Rows from block 5 of a small image classifier, named by matrix and row number. Rows with one number belong to one neuron. Each number is 128 + 32 x the weight over its row's rms, rounded and kept within 0 to 255. All counts start at 0. Numbers have three digits each.
After each neuron's rows are labels from the 100 images, of 14976, where the neuron reaches its highest value: "top examples" is what is common among them. Only what is clearly more common there than usual is listed. The data: microscope photos of single blood and bone marrow cells. In brackets: how many of the 100.
# fc1: MLP up (model.blocks.5.mlp.fc1.weight, 512x128), inputs 0-63
# fc2: MLP down (model.blocks.5.mlp.fc2.weight, 128x512, transposed), outputs 0-63

fc1.375:124118136181109163135172125134085085101142125144143106127160103161087142060163098167147136134175103157129099084147158071180107175116132168131134138119121064103104140162182151099126149107164126
fc2.375:183082119082103154109148153158087131122100139170112106114147119159058145140103127072092065136137109115134091178162103111080171177151154127101118177115170124149101118073103161125178155140104086
top examples: cell type: segmented neutrophil (59); smear: peripheral blood (50)

fc1.394:110160106148137100144111155165127068117166094099178123100161147148167071170153069106193071105084078140064175137093162138133136109160102158093154142153178166114150151135153118076158106103168125
fc2.394:175046129070085140103149151157097124084117177187132134081132126131104136124092144128104117125125101070120108154189095110116161181140149139142089124130140175123081096078136138116185139164108073
top examples: cell type: eosinophil (87)

fc1.166:083121121212121083117157144127099091075143161095172151121125114099092119117164131114169122137148115169146082081077158080134134157170125119126113152124079162138103117144174159148124157073199117
fc2.166:153177150144139113076105116098073082114166143068120161081126176077167077086137160167136154116128126118143145112117128178108140179111112149122102105138097154098105080094121147142134108133086114
top examples: cell type: artefact (42)

fc1.509:062114130182105135095171119122124138058095099095173115157156165126134168098108092111132085211132125117139116111084144075135082142107118098149127135087157093142163116189112151131204144206191160
fc2.509:109165114170116098177169128095125081120141125133076071181150145109160155157116079124122137131110166163124184127132154085185093123090130130124225140141113115105189184138124096137080085127110145
top examples: cell type: segmented neutrophil (41)

fc1.440:159106089133113095167136069170118078172135068116107102163144125153176133116161053154128106124132129119119116115164101197098174122133135111113117083104130098150128155154177133172101181161139047
fc2.440:092147150125147095112155074125200169103171100086125153139110141150192115097144131122156142125099106136079167036088173159132147080118137120173101068153093109076112106217166121114099088102138170
top examples: cell type: promyelocyte (33); cell type: blast (28)

fc1.307:165144153118125118112142092102089119063141115177108119175094137146116110146066124118130106192177129132129110117191154154159179110124089066102138176112129072144104108107104098116107139108113099
fc2.307:178123190145118140077128162138107143155107130185110144094128128089134080066124167210139177115076182122117043175219093124093146142121136098129076145102136106083154141123117184105131164112052128
top examples: cell type: erythroblast (41)

fc1.137:151162147181113128107115072219081090162122113144171083130113108165147105117179111090124120120125072079117127115085145142123146144162142095052117120157110120147193183134172175127158103113143084
fc2.137:125081121113103180107152140170135162124098140165193133153101097177161169124141214112132087156163081115169085140137100144104123133129114099096026121117146141121110126144114158133177149156082114
top examples: cell type: segmented neutrophil (58)

fc1.254:097142167117129130117144111154142124128136127152105125170137052189153117163115098113114129124121075154143089120139164079135160150151090146122158180167147124149128151166182142201133092129175118
fc2.254:164165116140172152166147135090158099119117071148158144191131128161101145136120091100154060152111106160106147115087120107141132083143110088173172131113168099131104091146148133108138140117106077
top examples: cell type: plasma cell (29)

fc1.275:133175123107135065095112093128071113065135139177155122186144114136119102129057099154112145189176124126116119128142123153175197125150088104128133183108128115156114085106119083120141141163088096
fc2.275:203095162126144138055120181132098149151133156162148167097093133109137085077121174223168198140082135113098039166193077150101137162157113123123096124085138113114125120115118181103163176093048094
top examples: cell type: erythroblast (41); cell type: plasma cell (36)

fc1.158:112156160170139123127139114129141156053085177161142142113169120119167124157119172146134093142122118126119091145149095149138187131099045083134161093122112119134087132148125075098147141140145143
fc2.158:114098118148146141110108145116121173161107122135145143100141126111114132136160197113132124120138127134136111123140118125118116090117120108123000151121119110160130116124108112134131149145181139
top examples: cell type: erythroblast (36)

fc1.38:106100121118145087097150130121099139055123213110116096166132116071101041130135133110145161177095124082143134075084107119134165109213073107116132136144097117136150200151159121130165131119154101
fc2.38:066134071153123102172147075128142087123116042110061112128149146097119140194168108070110115079151160151113182093144172104150178101096159135155122156142108094154123130146152132180068087142137155
top examples: cell type: eosinophil (77); smear: peripheral blood (52)

fc1.231:141195139091097137151167137134127134141130170190136177145126145172144155151139079119175186137151135113133101117155166097160157156144079150103173086138101136130143119138137172147105127159114134
fc2.231:124131076141148141101153139126092191157110136118149134163127115089172130125178161119136126108157111158130115121072078140124108127160100129116020131094119099154143147151107130186107124086158150
top examples: smear: peripheral blood (54)

fc1.438:151125180149124090098153118149147120079103098116114072131133129150083096122149170142193185129141099171136198112097082089149118149208115133107135182163108169191095113123131150169203134133066149
fc2.438:133149228154075135067073167113092120183075102158127131136104113089138091072175150099108100114112179097138126121142122136082151136111100126122159139123139101074169120148097162195123119136106177
top examples: cell type: artefact (28)

fc1.43:141119111153148158094172107184062116175153070114150070060148114155141153108180153093156122116150111101117141084143072172113116117148135135135101113154125107115094222142180137129131133133146066
fc2.43:136145134115075118089137130201174161131118140162130070136105097212175079129116105109134100205143112086146157123121098147091090141194114120118084101151168159126099147151133113094131121158135127
top examples: cell type: segmented neutrophil (65)

fc1.477:131138163128111134164128107163126152127119173186136155162106045138119118140061100113134119133093120086154124122141167078132128145108106126140170133150162168165133166153180143180131075165124125
fc2.477:087167108127184100172168081095166123095169065090139144160120137182127115141123087100164104141098110173098174071108149139132122093168125112153079093125119103113091125186164128098105112106135120
top examples: cell type: blast (36)

fc1.328:174136158144147120178133056135112097136171187112127157070139102140141161113120120079142147213094107088105138106050135078169084164101138155139166091118143119113117091183174099195115105092151122
fc2.328:208155185156120114056127148165126180156166185150078097124148129105150127079095119157133164140117134113140094134162102143108091186134135169123120155159116135147162153100120109076080140142067094
top examples: cell type: plasma cell (54)

fc1.215:103095131196134113091124113165130124149061078125121138138134148152137149050173114149178086111120105027128137120099110152122150110105137148134118116061123122139163177097173161187144114152086107
fc2.215:149117165141138120097152108156100130119170157095146181132120097126164138056155179143118156103152084122106105111077101197132134152081126133120145082122127117061114141155108187147125161087039164
top examples: cell type: segmented neutrophil (78)

fc1.191:131103152111143067113112111112081102131156061161126130129133083117128103100091171111122105150183122117109141135137165128165119122124114108118147104140097125143149191141145084111157137137145098
fc2.191:108182174125115078124149084143198163130170120137082106140155136122145138050111057127126114099075156139111151066142145131148151081093187119170081137152090086066145151172188140104077119094107173
top examples: cell type: blast (28)

fc1.3:129167162117133120170105134139091123079125152148158116141114090107143115123049108165123154131106128068155154124148178120134131143176041134116154158143130168137133165140136134167109106165124100
fc2.3:086187132164165088172140082111194104109156072076133120183113108178151123131131083097161102155117115157112183082077142162123080088137109123139089088139112108100115132187151127097082113109130168
top examples: cell type: blast (42)

fc1.278:109084111119140111138158108175119075134185179122137082176144132104067152139135109092150162132154098098146149124152189146165135097121130122176129111075152065102106105149113111151128090155148151
fc2.278:181114089069117123120116134132097146108133187112136145095187114110101088149123129121081149136158103119135129157134088132100127165131141151128188155115116163158102100090089144125147174143117092
top examples: cell type: segmented neutrophil (48)

fc1.94:126067134119117156255205154124156133131097143112248111182163157132155126120133146111144088135142130104121125106121133130134121104166085078134147107133171128121055121145130125086201117103095124
fc2.94:133148111151149165126124122148140162122118123106121126110157130127133140122113180130140117130116119148173095137123120139132119117126158083144000154138104111141127119119138123122125139126142129
top examples: smear: peripheral blood (90); cell type: segmented neutrophil (40)

fc1.476:113106140088156170120134134138098114108136157149123128174161111146050143125145112092120128145146131104114138113141108126168108169116130105151116152132142061102022062156174152113057146097144080
fc2.476:204174147096119077047122112116118196162149145108081135094162124116112145108126158101101134087118138180139137110138126147138133123120164099146042188134097096135138119123111173120129155129109135
top examples: cell type: segmented neutrophil (67)

fc1.51:176131170217107072122144118142129117127059111134098102098151136109116036165180092148133159146069127122154119104145133137154178163215117156091108112109169113241118150116154147135132071124111120
fc2.51:115113159168118209128081141136124077092098117127214167136126134135161111111139200145131097160132085079137109140090128140107135133097100118117121092156115162087078051083121130172154097165128112
top examples: cell type: promyelocyte (28)

fc1.83:089180106149130101126107111159058084100169160104161180143163081099115047141150129108173144138055107129135120087097102137128189155215111077103142089158113104200158176118175154128160126129163100
fc2.83:105083088113098113138144080162138120093115092158069100096177152105135156170120113085109121087142142131114152096176164081165176116119174126158123152191100124175134130098163072159095070173202127
top examples: cell type: eosinophil (93)

fc1.92:143102165112129105134133135146152138132137108102127127165100180160095081163151103132172129105159089130091146125180166133157161115190099183110146164150100103192141136097102174148110129176096140
fc2.92:103104094165142132144141143139126140144123110126143168137123121137139150160164142106152128116118107140118133110081096132127116114121092148133006120113119132122137173159128107166101109105145112
top examples: smear: peripheral blood (57); cell type: myeloblast (25)

fc1.459:181180114103137097146160095145118135150110205129141151167123121188116148062083143197127118142129099122100158124085167103130146169106133129110152171134140137116103116165103088136139132131125174
fc2.459:112137147112125117077070122110138144145160113067173168142064141154170108127147150087165153157151112128118176078070177196128106150151080151107150077148131150102091109148129129154153097135123153
top examples: cell type: artefact (30)

fc1.452:127098142135126059136142086205120096142138114127110118115179135160120083139109142077124135130090096125158162091189104155135193135211114142166124122112114150235130146124109123093137100086121093
fc2.452:131172160126148080102100185134071147209143159098126115150074159070128099108114105152149151134113166152129126126126145159110103152140103150080176167069097118152143154137131135141141168088122125
top examples: cell type: plasma cell (62); cell type: promyelocyte (25)

fc1.233:109116141205142129141143105130095107159135118155150184126203138148160083113112120148106158116073145104116117092133134126170181159193085071119135082149125183220153144127115124160134136094176161
fc2.233:139152109165159158127142118143136147116136123087139095134119132140154118129127161162151131152168111143180106157105125174135081137154121111096000121150131155141136121094119135110122136130131126
top examples: smear: peripheral blood (97)

fc1.162:128126140115099110130140136135108139122129117141112172174131095111119055117123104165142142123071143066138070117095162091142173140186092140108113092061140153196141181180153140185127112137151098
fc2.162:108167115122155116144145070132193123074169130085165157163134108177180113104114102125158148160124084102102172070095117170099105136154133124160107066153094128144066084194162106070107117117153119
top examples: cell type: blast (39)

fc1.183:203111119125144103152131162080160109101221146103141123114095157141114109126132169109196105109170129149064139141151100110127082111126112093087116148116173091108104108141137170108152164226076124
fc2.183:103084139134162089142119130085105117161160111107128193075092137101109124119149148122141147088095133166077138097107147133153157097088098164131000115077074098108123161150123157162133142091100116
top examples: cell type: segmented neutrophil (72)

fc1.363:089165120175135138117213092160111123130064116129139106114121143090137174128153069112105169153124117129155159066121126104137104161149148144071143145141150138172158104174132151146125123120137120
fc2.363:122148109153161142115139141203140147123151168119126111129137170151158161138072080176194153174083131153144162113110146114176083133143138190114089126147129176151120161100175068088105098135106096
top examples: cell type: promyelocyte (54); cell type: plasma cell (35)

fc1.305:175109138104155148156156086108111138093125197165098133137136105123111151143119101152125109153164093172116105142162147140184185120142097134074119115180085123121082117129172064146119160126149116
fc2.305:141124158131092135101122171133085143163082147171146112111160154091120127099119178170111076112121143123158072158162109123100125124115125095115003190132126136125153117088121112150141129157147114
top examples: smear: peripheral blood (64); cell type: erythroblast (39)

fc1.271:139124107135156077105150134108069126065104207132151126152118103106059086096142098134127137143143115156130103113078143126165124134180130122140115172175151180108041072149219139139089113077211124
fc2.271:135152157185155055102085082096141074138196126072086147090128098120162084085178088159097189103151144104119177118104138156147117107122115164118175093149075132101116137121080183109073141136116123
top examples: cell type: artefact (33)

fc1.367:167185149125108110092144126111130125101109154159157162172139081119103046158060120183119161137082127156155092123121133122142175114192121158055105160187148187192075098171119099136098108085154126
fc2.367:106116150153133122128100091128168111104184115061180204141121126144177144090152164110122153121143068109086163044067136187095151105106119129180134071146068121094091100198144133148109108115135105
top examples: cell type: blast (28); cell type: promyelocyte (25)