config.yaml
arch: "convnext"
horizontal_flip: true
targets: ["cell type", "smear"]
activation: "relu"
mlp_ratio: 4
patch_size: [2, 2]
kernel_size: 7
steps: 29500
batch_size: 128
weight_decay: 0.1
Rows from block 10 of a small image classifier, named by matrix and row number. Rows with one number belong to one neuron. Each number is 500 + 25 x the weight over its row's rms, rounded and kept within 0 to 999. All counts start at 0. Numbers have three digits each.
After each neuron's rows are labels from the 100 images, of 14976, where the neuron reaches its highest value: "strongest on" is what is common among them. Only what is clearly more common there than usual is listed. The data: microscope photos of single blood and bone marrow cells. In brackets: how many of the 100.
# fc1: MLP up (model.blocks.10.mlp.fc1.weight, 1024x256), inputs 0-51
# fc2: MLP down (model.blocks.10.mlp.fc2.weight, 256x1024, transposed), outputs 0-51

fc1.229:512509525437467498508502530466472502447510520490531551501454486532521475532505481523477467483453478501539457462514492537477504497530529549519506507481549472
fc2.229:535492497533468500503495519514495461462502487500498516495493491522514515484541513480514500453486511484470478484515462488430523529506526480519513491511498530
strongest on: cell type: plasma cell (25)

fc1.618:434485523488513476494506467511520516479534463511483505510505496456464537483489487464484532528531494508491453517517500541570544498505489500484485498493527489
fc2.618:513483521567493512499512484512504485490479493509513541475499507493542455470478508472482476499480487519475516469539473545514529508491520492541506512528527568
strongest on: cell type: erythroblast (41)

fc1.299:537489511488537525500500560535512495481483522492453498490492502510456510495479514458513502475473546491525527530480516509528518475523496507506497463512532503
fc2.299:545527497526498525497538498504511517526494495514447485484469493522487499471522466509486499519505533515514514506513476520489517533519505499514499531530514533
strongest on: cell type: plasma cell (38)

fc1.174:487515495501518525483489432494487491527511523470523553551504450516484544503521490533497479483512465530501486530498547480441511541511504497484517468455526479
fc2.174:469439502507527456507488517478497496490493499506543503525512504476470482541492490507523541486475528544517509488512509505468514511493505472509516483460467472
strongest on: cell type: segmented neutrophil (55); smear: peripheral blood (47)

fc1.668:509487460506483502546491510525494534523491559520517524489498484499522521508527498471516553506506477497487485488502501460461499520482488485502489483550516497
fc2.668:506511495488535492451552494476543448509441517493471534507463502527516508466508552494464445496534506530516496550481472522481521497486477490511506461533523501
strongest on: cell type: blast (25)

fc1.574:500484515478503514502527508539525478504466520485490532512514478496516515524517484516518479510510497488531503464503485498481483526460506507501487492526521519
fc2.574:535509490465506506507492466530493538483491476480533531483506462488488467492553448513486522507539510522501491525505539521479483494438503502470486491484461481
strongest on: smear: peripheral blood (55); cell type: band neutrophil (33); cell type: platelet (25)

fc1.127:534483524516488472481506487486477529483487497430543571483488511478466481520512491478527504510525504518547485499455483464515465482463473474496480521490492512
fc2.127:504491466480440471462495489500470508464498507491521519497521528469511552496474482530528524528475499505542487537523516532474473509496512525511512511487509489
strongest on: smear: peripheral blood (65); cell type: myelocyte (28)

fc1.326:486520478486499466479510517492506533486515516502517509503496459498532513508485480507523462533500504502537531545493476511531538491479534576508507483465509533
fc2.326:494511473473503514521482508476523452530512524477477509484484531517474528524532509495479504489473481527478492500490499487516521536470502505508496521509522529
strongest on: cell type: myelocyte (34); cell type: promyelocyte (26)

fc1.356:534499454484532506498533530490503520467486528504509506514486515518470501540537525504527484490518500497496461503495529544485469478507484519505503485509520469
fc2.356:485543484531489542527495517488516495499485481497509496494485500552452494557511530515470462522520461502500463486491525451524476525523481444458526517487464498
strongest on: cell type: promyelocyte (54)

fc1.549:514531515489536506533504518495498528492484497518498512483491498478496474509514511468512496492466482573493475539495506494497517533481440471451526490460482475
fc2.549:458497516510473475506451527464503532516553531537527491486489507473515474532484476500527514510472492519542507487535506503461461494500543489472484523516471491
strongest on: cell type: lymphocyte (46)

fc1.200:518494505493502500494493475557519506489477439471545507458489543521494494497481461474516549469530502495486486490494483530518434537479498516506584489492505458
fc2.200:492474524539529494484526513498464521490513505512508480538467468485505482514484528503479517517521491528538471515524503531511479534497526497504475494498508508
strongest on: cell type: band neutrophil (44)

fc1.415:470562448502534474510505518529549506481462557513495500496507453507464522498538518509507485516474479498523514539483520482506514497472457486489506468475494541
fc2.415:497484502482482515502492481489507452488480497468475533482504523517529515500475505541491491459511506521489515526495485524519535498528449510525521532514504481
strongest on: cell type: blast (36)

fc1.719:550518517517525508489515514531522516506486512508456533559461485476469541500485514461477548504489527490552520527483472516539511485480489515474520439509525515
fc2.719:514499476511479541514527491495482552514504521544455485523512487523471526536510488493496475543534502454526476547544488474503496532538535453516485546530490528
strongest on: cell type: plasma cell (36)

fc1.427:525465524495526479478488567509483502487484483501493541493493442506502512521511495523526489524482523510465493530488501497541508479523506515513486460523482495
fc2.427:466447543544519500541502499464485509530435492500493532535528526514512489512493508487493440488476524559497500462506475518476519495518453493514475510497526496
strongest on: cell type: promyelocyte (30)

fc1.577:535518493484471495484546530557506487484484471515492478521511518509494479503511461495481514497497503504465505511451501499483500538508477491495542530496484491
fc2.577:487499483531502460493479507510494534478455498488467426497470469493523530480519484532485525473524532470559500474520530496524513512564507518525456492509475471
strongest on: smear: peripheral blood (35); cell type: eosinophil (34)

fc1.465:517448491524494514502488478517506494498502496558453531485526518497476544505471489436512503474506529557531504481491501530496508486484493493517490508468467484
fc2.465:498455487495492471546477470489496518503483508494528506482507462461477509480504491522545497506505506525487495489517484482501484514531487453509505502533521497
strongest on: cell type: plasma cell (27)

fc1.188:497511510533510468494525514494534478479511494456505487518515513505521485470475483487532494530497536525546496527471500487487509552461516575478481487527488512
fc2.188:455489498477543506507511555468542512524520486465462490518451520501478475514537471516478513495449512497530485524493516538497468513502487533452515487455474501
strongest on: cell type: myelocyte (39); cell type: promyelocyte (34)

fc1.138:529494517481511488520524517481485495515462478469483532482490497524503554512522458455554495477518522529530481527469545506491482495493497486510534483436513472
fc2.138:478471508492481475444469495494519531494529501510530499536479472450478537486462467540546504534503483523528502508533525541514483485487539519493518502463536513
strongest on: cell type: proerythroblast (35)

fc1.424:542493532453493456498515524499450487510494495429516514480494499475522500490495511488607499480523488495502501530459472456477506523513501483499484502435512495
fc2.424:463457516467491486539502514494474498486490507496518512507471528497460490517496487553573492519531478488539518485493513498520461510506532468485455528456522456
strongest on: cell type: proerythroblast (31)

fc1.285:494495491472496465517496475460468478504531518503506535482481488496518539519513508500478484464494454506480505481491536487468484504487515545471508465534482500
fc2.285:526515516470500470509475510527475505482455451551463483518504472537505495487501479564463492476521519432514486529500465438450482458484496472501527516531489505
strongest on: smear: peripheral blood (70); cell type: erythroblast (69)

fc1.731:500492494490477480531530516462510522482489491540504530433459464530486473538501515487492486464496497511514493499463480522513486532525511480491528451549539501
fc2.731:486528481467472488488470491528508495479468500481493509514498545481474547527484475518517556530522521514527509508512521486464530510489500520525502499454490484
strongest on: cell type: band neutrophil (41)

fc1.44:504509516505532527482521529554473531521511535502473483477500496465486537539549495501491496504495513516458508499507475543495485474521496477470493476503477477
fc2.44:484471495530530507526512494525484492499473500506549458458504460503494473514530534498476483518460482511537488492495452521484520505478512501503473498517502507
strongest on: cell type: blast (28)

fc1.269:541481495484492517492492495479484505504542533482546523516476453516477502503531508499499484515513488496507458479463495488473505526497413472495496469476453492
fc2.269:465456528460498448505564495439496524482483540479514478504500507491485495525515547502519506478506517522516489482519503552498497516460493516489527477519468464
strongest on: cell type: monocyte (29)

fc1.472:497525511490442498474507464492504520483497507437517518477509479513484448550501529505515476529518516523517492514495536480506512541466512531485491479497508476
fc2.472:504489565487477500522484478493449483480530494493520479495533477516459476528476495505546468499476481486468489502516452503510471493490497501464489522544499484
strongest on: cell type: segmented neutrophil (79)

fc1.493:492518477486462493468514508486468527525492502475495496465514493528504486544550461524524505519440482490491455491466542479503527493478519536497503514480503498
fc2.493:505510541540478517486472501516484491522515494531482498483533487493477501463513525513517527478462479450476459520494479503452498482493526494519484489531515508
strongest on: cell type: basophil (25)

fc1.515:565534494470487488469525489543496514472471439439487538482494501477483527516482521433484478514489517501522502505466482495557509505497503527487491511469478442
fc2.515:540479500484504455529481512555505485497498520450551508471520507505489515446529538513518488459483483481512485489511484483518504567490509521467506514491529457
strongest on: cell type: band neutrophil (25)

fc1.435:540492519500496511472545507501486530495533453523496495499462448500517505561527534470548521462499508525546516542498481531489452491507487496552486503467520523
fc2.435:478523458464493439491482504502516504495521490479468455481495484505442511511544471493514506503549520474495540495452536519469498468507497487485495538505484462
strongest on: cell type: plasma cell (30)

fc1.389:521499509505500479489531539483465535516534475534440515466462523497519489500571527521510540516545478474509521522473518468475502539480477534500487446463535511
fc2.389:478515522497517501470468479507505556533533431528504500500514471501532498516476458523464506534536518484502518538512514488490473532542527460475496511519477532
strongest on: cell type: artefact (75)

fc1.706:519522504513468498495551575494461543461551503499514487541467475474490485535498458483529545500498496514508529482495503487481514534517507517511456471496509459
fc2.706:509506532492493513487522470491454466485503529499442478468473507494516512466491494487540519500528508506506540482505541520495503486475525509505504518526515481
strongest on: cell type: erythroblast (42)

fc1.312:513482494517473485472481516509500525523502480508493497501497457539480495532475448518486534489499462519471510497507485433507469486499483481511516463517477479
fc2.312:457504473511513509507481483509455512544505470491511503474549480452512487496528503482524525490476503498496530460511500499479533521517507493569465475481488540
strongest on: cell type: artefact (41)

fc1.441:527512500541529498493504526549500531519472497503507512423494490476506448494480516510504487492489480520492510554498477533534501429508474451511528466493533499
fc2.441:504481524506504507494479516522422487530493521514487471480521466505510482489476496500546537475470506491527474502515462506467528478528511551466523508525492469
strongest on: cell type: lymphocyte (40)

fc1.460:496511470496529494532503481509488511524502497477500556530515525471487474555494492494491470489491479498524502467507486549499497491442502488518536488466523469
fc2.460:517513486485488512498527490519491516490507517519559540479509534458512461506543481490480511562523487492523480478522528493488485488495510453518509477503484534
strongest on: cell type: band neutrophil (55)

fc1.746:527544528497501521461498527535516505458473501510506521483493461495473495494482502492504477493498554558566493534516540524500514496508506496483479480498468516
fc2.746:508504447534489539502507481487518533527507491525499479462541504506501525517532476467507522502532525467487511501499454450471493520492515447525529507552482511
strongest on: cell type: plasma cell (55)

fc1.324:473480529497552507507493553474480492464501508517497538505489460500529504495488501479533519462479516515504524536489460538525526477489530545476531437535500504
fc2.324:494469526484508522478517548459520494530508505494476545472511531520490515496514516555515453471511514514486509491468444512464539532562458502487534473505517497
strongest on: cell type: promyelocyte (69); cell type: myelocyte (25)

fc1.497:462525502458506509486525515496518515490542514497529567458477481545511491497511503445473514496529479532494441522495494505472508510454455490493554485452491486
fc2.497:465490508512517505498496476480508507519531522486553487522480505462456510492509500496506480507478493559490535518516520539510503531477524469513500481529518504
strongest on: cell type: blast (27)

fc1.704:463464496509539492471508508515460528478501507534431505486478480505495527521487514460486523502497526520537519495500480501475522495499496544504479540517485512
fc2.704:503499463519493522519507489525510533503478504521474491475463475509467550544556484497531521507526513491515474525483465462468477557511485450485464502540521491
strongest on: cell type: plasma cell (48)

fc1.462:477541500495490519490527530510517530477451555559473466503497501490515469498547502493519462512527534521549514500472512461495502498464497494506470468466490496
fc2.462:486525495499499492515525462495501537516534465517502486521489445466495491541514479492489491542513509480512537536529503463478458526517528448518495491554479546
strongest on: cell type: artefact (68)

fc1.140:508514474464538483508506481518465511483507488527465477470493513503524477500490521521531528465495482511502513540519451452454509462516514503532506495491460480
fc2.140:447478488520478470453477508521471502517509485502491464507534508451511512491499510527553544473506509548535486525478529553484509475478477507525493517494511477
strongest on: cell type: promyelocyte (43); cell type: myelocyte (34)

fc1.381:511527464496526476520484480452490489493532536460471484466460526487544526518537512438541518499447524498524485572519545517510534467506520556504496487484464520
fc2.381:467490490470507475524485545480528486483541502462490483488473504459468502467532507514463482486486499455520528490457501490507515524486507561529485481453510489
strongest on: cell type: myelocyte (50); cell type: promyelocyte (25)

fc1.501:519487502499510489508522525563537497478542550513512476524528538499503532504504524468471488490450484480489455463518503553508474476499479500507513494474506473
fc2.501:500518486490447509523475478521467502529553515538539500484509467476496541501498482469526480546483462496485509484489477487497493501518519496492451506517545509
strongest on: smear: peripheral blood (45)

fc1.390:505510539489518486510530513522514521464503528532546478494470446490512494514496486504528502493493519485491497526486494531506485507507500521459518454491493521
fc2.390:482510487479518532506471522523534460542523539457457523487458515530509495526550481469457504509475502514473500503494510504510487531484486517476477505485507524
strongest on: cell type: myelocyte (43); cell type: promyelocyte (40)

fc1.330:480487511505531504530506465517460537470484503502469506466507456497473492544537532482516497479521528539541461500498513505546470492474478482474572488451461505
fc2.330:499518519525543485478546498520508497490514546501474543517456515490466482511503511510473510535499452529537503520531539556528491491477511439497526517470504572
strongest on: cell type: band neutrophil (29)

fc1.562:509553514437489513493511503540499510531492492560540536521503501529483494508537526506508475465520501511493520466534518478502501521536507513502514499478505477
fc2.562:510502489527537509516494482507542531500524474502502506514458471468489504497487459523462513541508539517470528491546486467518516519486509472518493502517518530
strongest on: cell type: artefact (79)

fc1.575:477484457530515509492515529536495529513521501542484488497480488491516486501528462461563482444509474498495498515502496480482504471518496500514493483529496489
fc2.575:512491513495480479555512490493507427487507538495461498457483488523506491527514481449490485469459505515474490491483465466521568502463488514534496488499527475
strongest on: cell type: lymphocyte (46)

fc1.267:477489492528503490486498520508538505508480492487496511487499473461491499513540553507515538494437467492502526530520547512470559463504468513490476472513465522
fc2.267:462515478490488538489470497461521438498489473451478567500500519532506529519494497524492472506495498546450517514520465513527496576547464494502504498530487504
strongest on: cell type: lymphocyte (41); smear: peripheral blood (38)

fc1.35:476512471500486475528535506505493527471540554486484525497501522463483507492506531442500478468489537510490494516490483483488482507500506504464491497536495488
fc2.35:538512508492507506518496472480503503492469500500493516519531467549540481450511434488463474521465450498506503523514474484471492487469501491473525530527499537
strongest on: cell type: erythroblast (97)

fc1.527:455436505520519511492507485539468540489485478529476504493506509499498535534523519464491498492523493531541493503495520551484483426507489474485524525491493491
fc2.527:467491495463469484536476522486496489485502518510516482479499491514468528499488477501544494470528477497547513527481467462458503521504509469502484516465535495
strongest on: cell type: proerythroblast (30)

fc1.537:503538508465444506508554514513481505524541514521471499528529488479514518497520493450507533464492432510478486497507517528528495462472473488463532514503469463
fc2.537:506476527527472484492469489511493479488507481498476482498479461546520563484493501514531527491524506484452457482505489510521483479505516491490514482528515486
strongest on: cell type: segmented neutrophil (52)

fc1.289:465530505458519489516526484554485522474525493512491486498506509489509467530552508414512555490484507490517513502492497493507512498506475527474513495489496485
fc2.289:490511503472547501483525493514553519555517514442484430490478509507500549495525507486493487453479488486492499518423538452510503491510486530473498515441470451
strongest on: cell type: myelocyte (41)

fc1.310:529504499480511509482509528487531491474511482501488526486470493466484512499505470466489525532496530489521507512494501509497520503520521486529538508471513512
fc2.310:539519473497494514470475470543497506527498476524527489464505462448513488464512496521490451480537525470504538506520473460494519530496520481530501477541503524
strongest on: cell type: eosinophil (30)

fc1.744:505462463490510492477502499494492531472530529487495474528490451461524509554536494522547478523499490557491477475470503473486502473485457510536504478528496503
fc2.744:489498525505479528496512502508500470483493546485485521487506494539508478544482538465517511542521502525502462445515527507508511509476499484457533492481459505
strongest on: cell type: lymphocyte (70); smear: peripheral blood (63)

fc1.491:477510494442484493521527485507483475512541497509484515513502460458547483490540535495501524487474519526489498521513450474496476474482492513497505450552495524
fc2.491:472462484523505524431472538494438451489531485474480474511465522499544504542491487494498492473446511534497502486496512515482496463436489527546475473488491489
strongest on: cell type: eosinophil (99)

fc1.156:525502505492483513482523468505521521521454479509512546507460513478505489529578525492564526444496495486485489503528532480505512500553508507491540493499505517
fc2.156:483512487488531499503493518530510524466483448486479478527461455497506504513464465506454517504490467494515525507505546515482458455542462488467473506480463481
strongest on: cell type: erythroblast (92)

fc1.413:486515467496501527513531495480472482498552506487467537512463430470497484502550483507559483501502462523521537538503513506450510518511487494490515478488481460
fc2.413:485475539508470526480466519501458521508514505530464492457500505503494508538519489483541529488499504499502518537495503518473525466492469544466490510462506502
strongest on: cell type: lymphocyte (51); smear: peripheral blood (41)

fc1.252:533525504495504494481507477489541476531492478482499559489519490483555521509525503518485511494509526551503493523411503463513515449499514498503504511486489508
fc2.252:509513459470474498501499466519494494531487495484490472463546464469514510471493472528497488492497484483489485544488500515541456527484497543477475544502493485
strongest on: smear: peripheral blood (81); cell type: platelet (28)

fc1.169:526482542504502509520493467465497514515456497507499505501497489469511506525513478478533491469468471513497501437518501514496489487471499484479487529499540496
fc2.169:515513463506479468480526503515522511464533470471531520466501494484536479515527475495436527519489474491517484461496510495506530494528502481471488421486474511
strongest on: cell type: band neutrophil (48)

fc1.173:508493445478480500469510505521496506530463447524521523505496501532477519493525521490550475504502463512503501537443497485507515475522482483460489453478526501
fc2.173:507544469546522472519498484542502526524509441505504478529506498508507509484554485540469498500526523452489553481549506449475473540512500468486536536515495543
strongest on: cell type: plasma cell (31)

fc1.589:521499509474517500494500471593499521536493481503520521480495505507550509519509489489474527480511500554486464488499511482560526518472494525487498512462508501
fc2.589:486506473506495446481504491499461537486489489504510457492508447502526511469474467502542520494498510472533505515538478491524485527494543477558492504513501486
strongest on: cell type: eosinophil (75)

fc1.11:472510482496519503505539481493486517510484475489511506507530502476485523480521471494488526474472525429533512479498550468515528525483499545510496485475499543
fc2.11:538507487552468486490467502515459521543501506515472491464516520450520513457527475526497490511486481444534553501525488501460464490506537547488494497493535533
strongest on: cell type: erythroblast (69)

fc1.502:481539499473497514504531514495528500482517513515520510521447453496535520492561480511503515509501469502511576475490511495535528512537498502473500486474535536
fc2.502:494498484510503536476500494496483549541498504573436520503490486487506492540474489477487516498546504481514577534552521489510487494518521479500469496533484502
strongest on: cell type: lymphocyte (53)

fc1.176:490520492520458503500514451528502512511544535511495505480494459471514470519530508486506461495501498502479541451528491472520473493510496484506478508508471543
fc2.176:540464452467547470455499515522530526489480461515537519480533510467512467483505434531499536468527484503522518481479490478521493514528502459529543476502453515
strongest on: smear: peripheral blood (56); cell type: basophil (46)

fc1.448:486459447467512518496497505513544469513480466533486547483481499503532531532542544460496508507492493570506466535469503456508465486485470492477509480486492497
fc2.448:550449473484473484506500473490466495496512544500509524491539509503515532457415501471510506477467456517497511495498527555518462494485556535463501540517534508
strongest on: smear: peripheral blood (66); cell type: erythroblast (34)